From a checkpoint of a small masked image model.
Model: 3.65M parameters, 48-pixel images, encoder arch vit, encoder norm layernorm, encoder activation squared_relu, encoder patch size [6, 6], encoder width 192, decoder layers 2.
Training: normuon at rate 0.0057, batches of 64.
Data: trained on crops of objects in photos (Visual Genome), 30875 training examples, 31.5 epochs.
Rows from block 3 of the encoder, named by matrix and row number. Rows with one number belong to one attention dimension. Each number is 200 + 20 x the weight over the matrix's rms, rounded and kept within 0 to 999. All counts start at 0.
# q: attention query (encoder.blocks.3.attn.q.weight, 192x192), inputs 48-95
# k: attention key (encoder.blocks.3.attn.k.weight, 192x192), inputs 48-95
q.64,193,219,196,210,217,191,198,174,173,194,201,197,191,215,186,196,213,196,210,207,181,198,216,199,194,206,178,215,199,253,211,192,194,203,164,225,209,181,233,197,184,232,186,194,200,182,168,201
k.64,194,189,228,220,190,170,199,181,181,180,206,188,214,189,219,190,210,234,196,230,190,230,188,200,251,206,194,190,219,210,201,197,210,219,196,193,189,170,178,163,172,203,200,185,201,189,192,219
q.65,205,196,208,164,187,219,172,195,206,225,172,171,211,185,189,217,187,191,225,194,191,187,194,206,197,201,182,197,206,183,227,178,203,233,218,203,209,188,203,251,219,189,233,231,206,175,219,179
k.65,207,198,218,197,190,203,178,211,178,232,215,193,200,221,210,196,198,235,217,219,170,192,183,226,199,180,204,227,184,196,176,198,202,227,218,166,191,219,174,168,195,194,153,204,208,165,193,190
q.66,168,196,193,193,189,194,196,206,192,220,231,194,198,196,190,191,217,215,208,209,208,224,224,198,214,179,188,199,218,227,183,178,200,200,190,203,174,217,207,201,191,173,208,200,202,215,205,209
k.66,225,210,193,211,210,224,222,199,244,188,214,191,186,180,200,187,221,193,201,180,222,190,235,200,209,191,194,189,195,232,183,217,204,190,218,199,180,245,188,196,190,190,209,196,217,191,252,194
q.67,185,214,222,228,205,218,236,232,169,188,186,210,186,221,200,208,229,192,180,179,174,226,184,196,203,236,190,226,213,224,200,210,208,185,198,179,168,205,194,215,201,213,186,204,217,215,194,205
k.67,175,228,199,217,177,201,201,197,223,186,231,196,179,186,180,210,229,175,182,225,246,237,191,187,205,211,188,196,208,204,238,179,217,162,191,181,186,197,182,214,210,194,217,175,202,219,185,200
q.68,160,209,228,182,221,207,202,196,212,205,223,193,190,215,200,210,239,178,195,212,250,240,186,200,204,207,193,215,216,144,208,193,201,184,231,195,202,201,186,226,186,192,181,217,182,189,179,177
k.68,190,206,198,181,221,215,178,230,220,185,199,199,210,230,200,187,186,187,206,211,191,190,162,169,214,205,223,203,179,217,214,198,191,196,233,205,194,215,188,206,149,229,194,199,213,185,213,178
q.69,239,178,209,200,218,198,193,203,194,194,189,184,201,171,196,205,161,199,189,190,193,223,177,189,178,183,225,170,194,195,219,167,200,158,204,210,183,186,202,243,208,204,199,174,226,201,239,204
k.69,214,181,218,192,192,201,191,246,195,225,215,196,212,211,189,191,209,206,164,175,193,210,179,212,180,204,201,195,207,194,201,217,222,183,204,192,190,182,208,203,209,191,204,194,188,195,190,182
q.70,214,198,203,206,224,180,214,161,165,166,203,239,189,222,197,173,233,232,198,240,201,162,235,229,203,223,178,188,193,206,165,192,214,221,185,237,189,172,229,182,204,218,200,180,186,210,181,211
k.70,185,192,210,235,172,175,212,201,188,179,188,182,203,210,235,215,197,207,184,202,201,184,165,198,249,205,241,199,203,222,241,187,203,172,176,170,216,227,190,170,204,207,177,221,237,183,194,229
q.71,182,168,199,210,199,182,192,219,208,189,207,201,211,183,217,191,206,208,186,210,200,158,215,200,200,148,186,179,202,186,202,193,214,252,208,214,223,187,202,195,195,169,240,210,220,211,235,180
k.71,206,216,180,210,211,180,196,166,209,214,184,182,200,216,202,218,229,153,186,174,183,185,173,196,184,194,200,193,184,195,188,211,194,210,192,183,210,224,230,189,181,192,237,223,195,215,209,210
q.72,210,187,212,194,161,176,210,198,144,164,214,234,201,214,203,181,237,205,167,222,203,186,189,194,208,184,189,204,180,179,147,183,232,189,229,209,174,210,215,213,213,164,204,189,204,199,247,229
k.72,199,193,218,204,207,202,216,191,206,175,218,207,184,213,206,207,186,209,198,186,211,180,223,183,198,191,231,188,202,235,195,201,183,169,168,161,171,265,179,171,207,213,203,218,238,176,191,202
q.73,227,191,191,203,188,222,196,209,221,212,212,189,198,215,205,166,230,194,215,190,246,223,198,177,193,158,184,212,193,236,205,181,239,193,180,191,164,209,182,225,176,200,181,194,191,222,186,188
k.73,209,189,179,194,213,235,239,243,213,178,190,210,216,188,226,176,204,201,170,201,241,226,215,206,204,200,183,203,189,220,192,223,218,214,200,213,209,208,180,179,179,232,180,196,162,188,216,192
q.74,203,197,207,197,213,220,231,187,173,192,198,204,214,205,228,194,235,200,205,199,207,215,177,188,186,201,192,214,174,221,189,223,225,168,184,185,182,201,206,183,205,226,174,187,203,221,193,230
k.74,216,178,198,198,203,180,210,179,196,152,204,216,216,212,206,223,212,195,196,211,207,226,199,202,197,203,185,222,204,210,224,233,203,218,171,184,202,197,188,198,197,230,195,183,204,243,183,191
q.75,207,215,208,175,217,214,227,211,216,196,208,220,179,222,190,238,194,220,219,218,200,181,224,208,201,215,209,158,200,235,194,216,190,182,164,233,212,204,217,187,191,232,192,194,201,209,154,206
k.75,192,212,199,199,177,216,212,184,205,176,198,205,222,186,220,166,195,211,205,249,212,199,207,216,210,202,181,214,222,191,226,212,225,206,169,177,209,224,186,202,227,176,194,189,199,193,202,236
q.76,211,213,190,201,207,185,218,165,178,185,225,217,184,213,190,162,224,221,185,219,228,222,229,199,199,169,211,216,196,215,165,185,218,169,182,215,177,197,212,178,186,185,190,179,193,229,205,189
k.76,196,192,207,203,190,184,213,226,203,197,172,196,201,214,221,166,211,205,174,182,229,214,171,181,215,212,209,179,198,235,208,203,210,164,190,207,199,222,210,175,190,219,244,195,223,175,219,199
q.77,212,208,204,209,227,212,183,186,203,204,179,205,201,180,181,229,190,214,233,195,210,226,230,184,213,226,187,200,209,252,193,183,209,187,177,207,207,171,197,195,204,227,190,194,205,206,204,165
k.77,214,214,212,189,205,219,227,205,208,208,183,201,218,155,210,216,199,191,180,206,202,215,209,198,238,231,177,213,210,157,226,194,211,194,228,175,169,175,203,227,240,223,186,198,196,204,207,183
q.78,220,221,213,232,205,240,191,203,200,195,198,215,188,208,217,203,237,197,214,208,197,212,212,219,194,228,208,220,210,244,168,208,206,217,187,183,200,222,203,173,230,214,166,208,188,194,205,225
k.78,224,204,208,219,193,222,190,177,214,180,190,187,217,199,186,223,203,190,204,215,218,170,228,223,195,206,180,234,215,196,207,223,213,213,170,200,209,213,172,197,189,207,203,173,189,205,180,216
q.79,215,177,172,226,193,191,176,209,201,191,205,185,193,209,223,190,179,197,183,183,201,185,186,197,190,184,207,208,204,202,236,205,201,213,204,226,185,188,215,180,172,211,195,174,200,213,237,218
k.79,209,172,189,225,216,198,209,239,191,211,185,210,172,172,199,229,209,174,154,181,229,229,198,185,179,202,214,173,179,205,191,189,188,154,217,225,189,172,233,201,225,204,231,223,163,240,240,215
q.80,203,207,174,189,219,181,207,229,193,181,200,207,188,207,207,199,221,198,184,192,181,182,197,174,203,198,210,181,205,241,220,207,207,208,161,194,197,197,244,194,180,232,177,226,216,195,228,196
k.80,206,207,210,235,178,195,188,209,197,204,199,200,201,191,195,185,219,172,189,204,208,213,188,198,195,223,185,210,206,210,222,196,180,214,209,218,191,194,199,171,196,197,231,188,169,200,186,202
q.81,228,213,188,209,206,207,190,181,199,199,201,205,199,193,205,166,212,203,200,183,166,187,195,205,209,200,180,183,230,178,222,178,199,241,201,202,216,203,222,253,179,236,216,185,202,198,196,241
k.81,179,205,200,219,177,212,187,210,194,183,229,193,178,201,199,239,227,202,195,197,180,224,204,221,202,187,206,208,194,207,212,199,217,179,229,183,195,217,166,175,182,184,180,194,189,192,207,192
q.82,238,226,203,211,198,219,182,196,227,203,205,192,197,189,180,202,205,172,202,178,226,214,242,208,218,204,194,226,196,225,193,185,211,190,209,177,173,195,171,210,198,177,174,217,189,163,232,195
k.82,171,182,204,199,205,234,228,239,224,200,190,203,207,199,198,195,174,211,194,196,205,193,202,224,226,206,210,198,203,186,181,183,216,192,196,232,184,219,186,200,209,202,193,176,191,173,208,207
q.83,177,188,180,197,203,209,220,219,234,207,163,182,189,217,215,198,167,202,209,227,188,169,195,209,199,235,195,185,211,202,231,227,189,229,211,188,209,211,185,207,193,215,231,207,199,205,183,223
k.83,186,208,184,257,177,196,199,175,197,211,211,192,202,191,187,211,213,188,228,192,193,196,193,198,194,171,215,205,205,223,201,190,192,190,192,210,241,186,215,225,183,168,183,189,213,233,191,210
q.84,190,203,208,162,203,190,206,208,237,221,201,197,193,170,162,248,132,197,216,208,181,192,184,198,203,260,192,176,209,162,222,188,164,172,218,195,225,188,193,251,219,189,226,192,196,177,181,206
k.84,183,196,211,192,212,241,194,203,209,202,242,216,204,187,225,164,181,239,247,215,195,175,237,203,190,185,214,211,206,199,220,181,212,206,201,201,221,183,181,223,218,158,156,198,198,164,183,199
q.85,175,190,204,184,211,227,191,220,241,217,197,181,201,194,206,216,198,193,205,182,218,169,219,203,183,194,193,194,204,219,232,216,200,197,198,194,248,195,192,179,199,193,201,216,182,210,165,181
k.85,186,221,174,178,206,197,207,147,203,184,189,196,208,197,195,204,228,171,206,223,222,198,195,198,201,181,196,213,204,186,216,210,223,234,238,207,203,196,217,213,194,179,214,207,166,248,194,211
q.86,176,171,204,173,194,193,199,217,212,205,217,186,188,195,210,199,207,192,208,206,212,209,193,179,194,175,221,172,194,229,193,203,189,201,158,219,180,204,216,207,197,202,193,201,214,195,221,196
k.86,237,198,225,208,186,241,183,201,201,190,198,189,236,193,197,184,202,182,194,198,208,175,201,220,181,226,170,201,190,202,190,254,183,234,188,198,183,226,191,190,185,216,215,205,182,192,200,201
q.87,212,216,189,192,215,195,197,204,172,198,204,203,240,205,193,169,241,199,190,201,211,195,213,191,213,156,215,200,187,216,186,219,228,236,196,168,195,209,217,166,186,189,203,220,209,205,219,208
k.87,215,186,182,208,205,158,213,174,201,193,185,204,193,213,206,202,185,185,194,178,148,208,199,201,188,209,203,198,201,205,186,192,190,223,194,208,186,231,208,184,183,220,209,182,238,219,216,209
q.88,171,212,237,214,203,189,191,215,185,190,204,199,231,183,198,236,186,188,197,202,173,185,227,207,186,227,184,227,192,163,185,185,177,190,218,189,211,179,183,189,243,166,216,214,197,170,248,191
k.88,202,204,208,190,209,184,163,210,207,196,201,190,179,219,200,212,193,188,203,201,208,159,176,185,201,194,203,225,210,188,185,170,189,199,214,191,191,189,210,217,230,179,226,197,228,187,191,211
q.89,180,197,198,196,232,209,218,172,216,233,196,195,201,206,197,199,236,207,218,194,212,222,229,183,178,200,172,203,216,198,222,178,195,182,205,207,208,201,194,230,173,233,225,205,196,224,164,199
k.89,186,212,200,201,191,197,184,202,177,180,193,167,203,215,227,200,247,198,179,179,210,248,161,197,216,161,168,213,200,219,215,187,227,202,225,178,191,191,210,214,166,207,203,188,195,200,247,179
q.90,211,225,188,219,191,221,202,213,157,206,201,173,209,186,224,208,211,192,185,156,180,251,178,158,179,166,217,216,205,228,215,205,195,167,194,170,187,209,204,174,200,224,172,212,217,220,207,211
k.90,239,195,183,206,218,181,205,186,200,204,201,200,195,180,150,218,241,203,165,177,213,267,200,155,189,181,177,208,221,187,182,220,207,185,225,196,175,156,215,217,210,200,239,166,192,260,197,183
q.91,223,198,182,182,204,217,207,196,199,205,181,204,209,206,199,156,209,213,208,193,239,171,214,198,204,150,228,184,198,232,191,207,225,202,179,211,207,211,204,170,186,193,207,207,194,236,178,184
k.91,187,218,184,173,188,189,229,175,178,207,179,181,207,211,204,190,226,176,185,230,207,207,200,212,202,188,222,207,181,186,213,214,205,217,174,199,213,231,206,178,216,221,190,199,173,220,194,211
q.92,210,208,197,207,197,201,183,181,178,209,209,216,213,203,208,212,243,200,205,200,207,201,198,230,190,204,217,222,178,217,185,215,230,196,182,213,178,209,226,183,194,196,185,195,179,188,204,222
k.92,204,168,214,195,198,202,199,213,200,185,184,219,198,210,245,185,187,214,169,208,206,203,200,240,188,203,206,215,168,212,191,189,193,204,194,225,196,227,186,194,225,223,196,181,208,197,229,210
q.93,176,209,229,176,208,183,174,183,179,210,207,201,201,190,175,198,211,183,199,219,232,218,197,210,204,178,217,201,206,184,207,180,195,206,211,215,211,171,215,201,209,188,180,223,178,176,225,155
k.93,214,203,212,183,211,182,158,191,193,226,169,184,234,217,177,183,187,193,205,210,175,184,169,199,221,227,222,202,182,207,179,175,173,205,239,188,179,187,228,173,212,214,226,193,225,181,201,196
q.94,218,196,182,208,203,194,202,189,178,207,182,191,234,155,212,195,230,191,218,177,212,219,224,165,177,142,186,197,195,242,206,202,219,203,191,189,201,190,216,190,177,180,227,214,203,216,191,214
k.94,218,197,183,228,189,177,237,172,197,203,197,187,219,173,202,218,238,199,171,194,196,241,199,184,201,147,220,208,206,216,206,202,208,203,200,193,178,218,204,208,180,211,187,181,203,236,230,186
q.95,206,207,198,194,191,215,210,195,197,217,170,208,207,177,164,191,175,197,224,176,186,204,210,189,209,214,195,193,227,230,201,222,203,207,177,190,198,191,192,230,194,205,202,232,209,214,175,186
k.95,183,225,209,197,172,196,190,191,176,234,193,200,195,187,216,192,213,196,205,203,216,216,187,216,192,207,167,203,214,170,214,184,232,195,187,183,205,190,210,206,209,201,208,186,207,179,175,203