Weights of a small masked image model: 30875 training examples.
Rows from block 5 of the encoder, named by matrix and row number. Rows with one number belong to one attention dimension. Each number is 128 + 24 x the weight over its row's rms, rounded and kept within 0 to 255. All counts start at 0. Numbers have three digits each.
# q: attention query (encoder.blocks.5.attn.q.weight, 192x192), inputs 64-127
# k: attention key (encoder.blocks.5.attn.k.weight, 192x192), inputs 64-127
q.72:121101120106169117093121109103127111122108110075142121118131116103144107165114122075122087095133108148096115130137125096147108167106139190119147149115107159082092113120135171141149132117146075
q.73:121102101111093105150151140161147117121141135133141109141169113119126162167186166166129111132107159115144108140122121139065117110137136127110110162157120117143138134147160129125121135107088134
q.74:126113095134145122151161132177123151104117098111142178093123114143139125156155114115105095162123147105110100138121156140163129158090099112115126122073088126162119123122118144135131159154129117
q.75:094148114108121165095153184152134091097156140179130104093080116178113144114116101097109151165087093119109083097139146114121130127134117103081119127141128096150135167113101114116135130138144119
q.76:104121141172093173134202126121144127110128162149118072137136151107108108083110180183182176115119111106146116122134101137146092104134155134120141138152146167113132129129130113099119115111138133
q.77:091108143133123132144169107112176118126107128125118150135127175123111129120106123104122151089144152095109133095163095115079095119129193096118139125163134150076143145142144121146099168095126116
q.78:109125121128182155082125170098098135125127135099125073141128108164096172096124095097148126117111091148172126151117139125133120134113083167130136120155119119116093126136127128112164142120151114
q.79:149093144127133102125125107154134123152137101149150148104122147118121108152121127070082083107146134103076133119132125123093144106132149077118128111094107107141168159158126140127131197148145119
q.80:102118125155100132158151124111128156127128148137097142114131108140154114110091147163118152098130134132133113126130125145152096136162137143157112118106145145136120102096160110158067181120124100
q.81:166128161170177116154170113134149106122136135143102091134083151141113114079096096083119170114150137107154128131153135121135133131151051155130173106140116163139125176097151116135156136137157160
q.82:126139093143139162138128120122106129109087101128164135138107132118134141126075123144148159098134143130146168099126132094113134093116147125131143150156151106096135120205090164112121119131119155
q.83:121133116105114191129109172112091142122151151143149162120155093133128144148130193149165092124135133113112130135067135104134151076107159096132119113106136077154150126176111091083095142115117148
q.84:144114104099150147140133131158129109126135097122138110099140125121096148177137127136118116123122142084128112122158143132114180078121163058110095145131126095127101129168131104122141154125119101
q.85:115148126135092139121082136102138129127132135135102150132167125088166098126126172133187133149156110181102111092110097113148109141148144101128144135127100100143137098148092127128106041126109173
q.86:135115115104140158119140186111122124096128099133100136100159113130108118132144160129145119127101147141151142128100103145129156118130132135154129125122126119142086126137122086094154145104125138
q.87:160113111128125088172139150175128120128116109143144103132118142147109146165139106121109120171122133086119118136171139133071139147148144110078132123127145103110173199083114082139136117135139101
q.88:152123102115143118152095125166137134172165118134138104142142065118126141150164140099145108143123116113120091148081160147137128132113102084085125111127120078147163120136129150120129129166115108
q.89:101161107143111068095129129166139155110113153095136104145115145141145130169160091117114158164107099129162112130140124109094105135129134157143131153153083148106153126123128171138116134130131079
q.90:151117136160150119057126101122147115136135138141143123114118137121089108076108131118126136121123132165118099127124114121187100141136108184124131122124107185125128145071107127130147113160131122
q.91:104152087120108164147118183106126139111129146091107113124140111124118147183115158118176123134145076129129111106104108086098094119122132088092136165162144067130127117159100127131123109089155132
q.92:157125125113147083119105159137119140123129128101120135140069161167126182162126079068113121170150088156148132179154144088111195149129123160163129136110109125122121150132084147155138133136139130
q.93:089136138090165148117081161105088158178104126129112135176144126147140181100167120135144128136122119099109172167089126144145139152100144136122139086143149100118151142136147140103147111109100142
q.94:154114119113119136119119150162112119128175153139128132100126063184118146122164107138097130140086132141136093115139131127120153126124117135103078120109136098164150076126110138115103110167113131
q.95:167100131113150153137154147111121119117124147156092116106116133175105156072118124142114127092115164120141126154107117123151166146118150164148122108107149150118145151137106099120140129130110110
q.96:092150127122189137134134120130128127107140105142165166135094082138092191157137102165123169089135161167122120118152166140109146124125125144140125126127101108143171113138139127109121176128114143
q.97:069158145136141137073138138099115103132084121080157126143143169142156108141121142158160097115132157129137140136136141066145111108128118141160143157117113169088108080110119117111128137114164128
q.98:103135158170099094146135124131176151135070149139081135134165131110159101106119156134145121129167099148097134094126145155158145172122129114151132160134126114126103128098131177131134078114112128
q.99:200121122088136182102107120149134160171149138149126134102157118146149125134112136083112089109143129094090109165107128136085132124154134095091111126126096099156127181146127132127125126172168144
q.100:163119121155125125122146168087123117166151104122106136134134134087162118129127147127171085185154133133103113139111109166106108113109123117127097109136165106113130120088166096120106101140133143
q.101:130134085116170129165094115144105098106094118173105156139118154160176152159176141158115113163132126148105147090144086136172130150145154111110122115123112146095081149143191127138140136168110119
q.102:113103153131115132127156130164149150130093190103102127123114126136098096129151067148114147116145136146124111106125065199137119132130117138115175112115099113118123182140092152100139125153113130
q.103:078107133152123123088166145111134127131126126138084105141144185149123114139143153127170088162109100100131119140099109100171096105137132148127105146122153155091113153090140118135123140093139116
q.104:185106090116136177074129106125104090151127106137108146122123160101145123127122159162122105143106176080118145163127129101088119128165134130113163106158101154113117115176148132136107125118140138
q.105:106092147135117131159101104166134116130109157107147133121095105115125129164160061115096121074183138163108129109156127181159146148140102132140149152127123118149148165135121138093146104181116135
q.106:094101127163122154098146054102179134137128138131127186120144115119119119125144116146114113105113160159102109126122172161154106160181129125117117118122139085115166155131134163121131106125133105
q.107:122124138160133100141102131154118141126085151140110154117121135093178091124104118151117122095186113127084145076136150176168172166145111131153145150168116123131137116105134146120142086162139151
q.108:113114150135152085157121183156139161126088150149099108121132164132119074139150128152135112134118116172098158121108095159155150142101118130100119104138130138146106133045114141130158118130072153
q.109:096110157150077147114168116096129134174104157105104101127134135128108101135127128163133092134130180128108175138152156097118123133161130118132115136120148139119119134141107134133142127093161124
q.110:154132116107123140118121148088148102119151107117179126128111112109185162109103140137160160139138143131116096122125155159110129114141100133172139168128140131110136073156157138114080147142155121
q.111:163079103110083157132123155149136124142116142128067113118131135154140138121131146138110130178141099072109118113101122126134120133167157136100140136122141132090097161153122123159129143134125127
q.112:123143151135145148126118093115142144145114147146103157129128114129161131120131122166115116099130160147117120109117161140112160149153130100130137152161079119162156099154143158120136094136139121
q.113:169079127106105111173100166124109093139147134154137077112106102107122114108149112125116152124134137149132123154116136139111184125118080118100132117113144101207154159108133122111172115137089133
q.114:137169122145116142107137105132134146154091092132088170139140161105163092142111139134162104126136144128078167132155132159119121158124144139153117142195130142083120104140106118154094097123141137
q.115:076165166170156079162143085144143149118072171146124136122128151127120132114130113150118149077143139159119140105169131099139141176133117127140112155099113120132132107102124141140144101121154131
q.116:115146113140105123106123109131115145140105139157065125144164142135119098126129158106129068142136109141122157116149104151168119167106100113116099122139125142154102148108132127136149104106138143
q.117:123169124143136133138143119112139131093147108124108119103147119174124131129109152128134047162165100155135137126138120135172135114109137094139100077140142138126106123088172113115131129121101124
q.118:142102093104161141094108152101143125167115094171162149130151119127157117114120158175143129121095142147096107145114194136086169138137084135100103095145125112130164122082125123129139135141124122
k.72:134140158117105154142098141099136122127112099166124103132107099155143168091158101119137162112136113128134130101094128109118127121117186153144108090108163175120137080171130116108139138130097127
k.73:135077111110158125133126125139136114121128170127112130126129165107112114150140165130140090138116146115160102170132136119122110119113118103168145133168126119138108102146160136113107170091116103
k.74:124154144125120105166081142149120150172125141142155149131080107135134162133124155178111102102111147064132130156130128142128118140077124103148145092143090160086126129142138178137107149121098096
k.75:090155117142110124151144108111107149115151166088150124058115124122159115124150150100126143105122158107132150125126111142162128176119143140117124176108147167057119143128116126149154119103138092
k.76:110104100141152107086149115131151108083117132128155125116152099127156124124140134152133142180101101165114100135100143115183111122134148138124104202119164126138134154133127142090118151144147098
k.77:077085107112141144102138160090111076083117157099107123126139109110138133084122166153124133152085118160163108134065110109134089101157174122140125150105157148106118115171151111119157144129110127
k.78:169144108131137126146140145126096157148123149116113079057100116144163125113150089103134147127153102116153126087117121114122150142139149130120117137158122170159132126146093117088110141133098132
k.79:127116152133124149179065140121116134111121160137113136160140094133126158136094159136125112111089138116118126104101088168142086160135129092123126132125127130100081099150165145143152142109112135
k.80:124122137141121135146132108161124131074126119104138155179116140144106148133135133153081135128140062163113128125108118121108125109133104116154084085157147080115128159135166156132155141192118169
k.81:104144119130146096126133138143104157129124115093135127117120103132142134122151156136098160199153116136083113084118105133192093120150150145108092146082102140145115132137087117121145137136138128
k.82:132131130099140129081093127098135112152145116152103118174103075137128124160163093134144116130112160201134140129086131126109095128149162118078178154093128154125105152142137091091114120109113103
k.83:177127119127144114163093131130155132129101120142140098126138135144112115168110108107155038075121156134123154140147120147120107150104088098142142117128126117115122131103126163119108122120131116
k.84:143104112086129142143114135125133106157150149117102120110131135121140122170116146084150083081111173102152120123115141114107067127067141137124152166146128162122123130141152155088132142115099097
k.85:088168134133111131119139124143163138111134074109156154125100135115140101111118105092139128145121152141116140124178151166128165108114105111115138128111138098147175137095083134132112121133178125
k.86:115133116143164099125170142153156135157118179128180126073124176120133124125115148069093073133133158108147133120136148142119113097124117113157108158182079150141135158109103140124128130113107108
k.87:159117111158120153142104136158141141102127143142092141153120113101130136112089170116162115115111151095111135105136116158175107099094145113124150145125126118100076114131157114110127148111091131
k.88:181129116102096127187123159111109159140173118089108140105128123124175125176137092090126094116170138091139136171178139140100138184094077124137108124149105138109141124146093156107124134112117121
k.89:106078137135102163111136126146105111127134120120087135139149103097137103139169159168124200146113129139156152173124119134111132123140178148131118098115157142111131090186138114121099158119096143
k.90:131170110159116124136130103150142139088121109145149121150118104143144133095139075126119176146126100144076108084167170134153194163107097172111128153097168124149128119081118141120140137157139157
k.91:135142151110137122137093137130142163116126122095130123104096135114102101151124110085168103118122162133154133152109119128116089088102155087139109113119133125110134133160138106107118113123116080
k.92:150114161111118160151103125154110144167108128121090102152144079136127113116135123102139165122119116131132168113130124105120184125124149160075173075063151151156111096113156081117102115117110173
k.93:151145136132116135139166129097118103144102148149103103088182151095160131138106107130140135121164088117173133165120145124097143126177125103142141138157124147100127137126094131156110105119132151
k.94:164131102158111134172134154166133180091160148108129148109098170118105090125121108117129117068146174104131136117163129118131160166108065157135126102160128110098127128125132158157147124116120099
k.95:170124105162173136127125105173174167146097144190106116146125137145137130119127113078106096128140136112093127097135173126147141102112109143100127131130144146153088158099117100127126142172112147
k.96:099098124129147116136102135104100110112146178161144136124107105129113160093102127150116150125166184155121103089165134125102112164097135096107128080106152157126180149129108145137132092112099124
k.97:110133136143123144129122139160146113155130138135155168108122166142121115138120137104133123098132140154105115110093109155175149120151143150079115146126160095138128163158099126122116138110157109
k.98:139147119181094127131097115134121172143117090095119167138108147112167071100135092118151119139158130182168107117110143136129116122178140143128131155121082125127132112139149136137119138172112142
k.99:120146170094094156124125112159113121133116098128074090094183128077132157160146108146127137096112097109115120136146146116104137139116153170125147156136126137126089049166108138115123109136121138
k.100:204116136141096137098133109134106113158122096101125135104154130143154084138143110108122086144060101120162103153146110107120157071108120141111104153141135111136120166203170148132098131138137125
k.101:131135100137152120168105096099129161147107126137143160122139106100148124139129110107097164168152125122119152140159096145126163192134133141161163109102083164148117137142177140144123082102100122
k.102:122114125156134136144097150155155114165113176129127143104138122158082132107129095156167133160145157145103131112115141140183098123142124169164128110101126118179140136136128138118117139122099147
k.103:154150103124130133081170136110146120143153122163094140178123149104156140162117135114132119108144128153169098141078143133163121095120133155108125123102134080162082142126115139175105114149127130
k.104:182114119136151148072180136142099096126110106130119091118108113120110123145127123091118116090115145063136176108105125128066160142143132118118149125123108135134099155136166143091107135097170098
k.105:090137137112112125155078123146156137122160151091129146086161123151084130121147153150143140124120119146081123131177118135152105189109147162139117131100139126136102106133099095121133138112111170
k.106:136134133141109148100123109098127110130128140100110180135109109144186137115118107120122146149156172132150080101139148114133115146137128116116153148064081141106148118166146156138117121161065115
k.107:110133135149101121157093131146110154129157093106108160117145133107103070127108123141160124106167115146107116121149104141146132175130156175104123163156091119109133097127119103109123132127135140
k.108:128159115138149090132104159112142149136109118158107129139150146122118063125139092158132138147181097161151138153134123152123120158108137150119122104147140097158142127099144141137116112153096148
k.109:158136150112087132138139122159115131125152187074112169135126114168123143102158168126131111117105140097121148114108090161136134147172167139130129107092154097127101103134158109148152117091183132
k.110:154105137139109132089133129108093172090149116134165132129102110118077158114111162098131140069111139096114108121116147148088146106138146132130117118130130131109150124137160150120127138097165129
k.111:142114103082136147128136130161132182142148123100098130132143081073130184170129134128165122129152139108133156139106123142146113119193121124144165138139100109146102112118140095122131119106158149
k.112:111135142140125131093134095094122141166151083114107107117145146126129077080109088131134107093130142148105145103141142137088144156152139115114137111134102138119143109160132176099124137168090090
k.113:104107146101115104102126152102140134129119094123139130077138130125131106127155114140138105135099089104123171164176120142121098087091097126141127124117168095145092109104135119119142118155127147
k.114:186146118161078131142107121155095109143120119109119140155151126125092110107114136147126118101133135145136101094129118113095138167131185131103108131104145132102135133147149131119124122124167112
k.115:083145121147109115175089119129115134123123144112134171118122158131135069088133104122117155152147134174143090108135115148120134180186139151113118116081112177118137113147127140158158125143090150
k.116:170136161158116148150082109126119109119139125115115141124156159129151106127149134169126115182112113134147125147121100112162108135090162139148157141127114120168103088094188111157107118115137106
k.117:120155138142162103144129103090119166113131090118106123161141185162174112114135094140114104162131115155123110153144086110118160167103135101114134145143129107134169116123165110169078101147112114
k.118:175119163118110139072108128092125130123141107161146113124125119074164096139126115099124114089126112120139110123131149117131142075098119105074147117138126131119108147152145160112095108135108106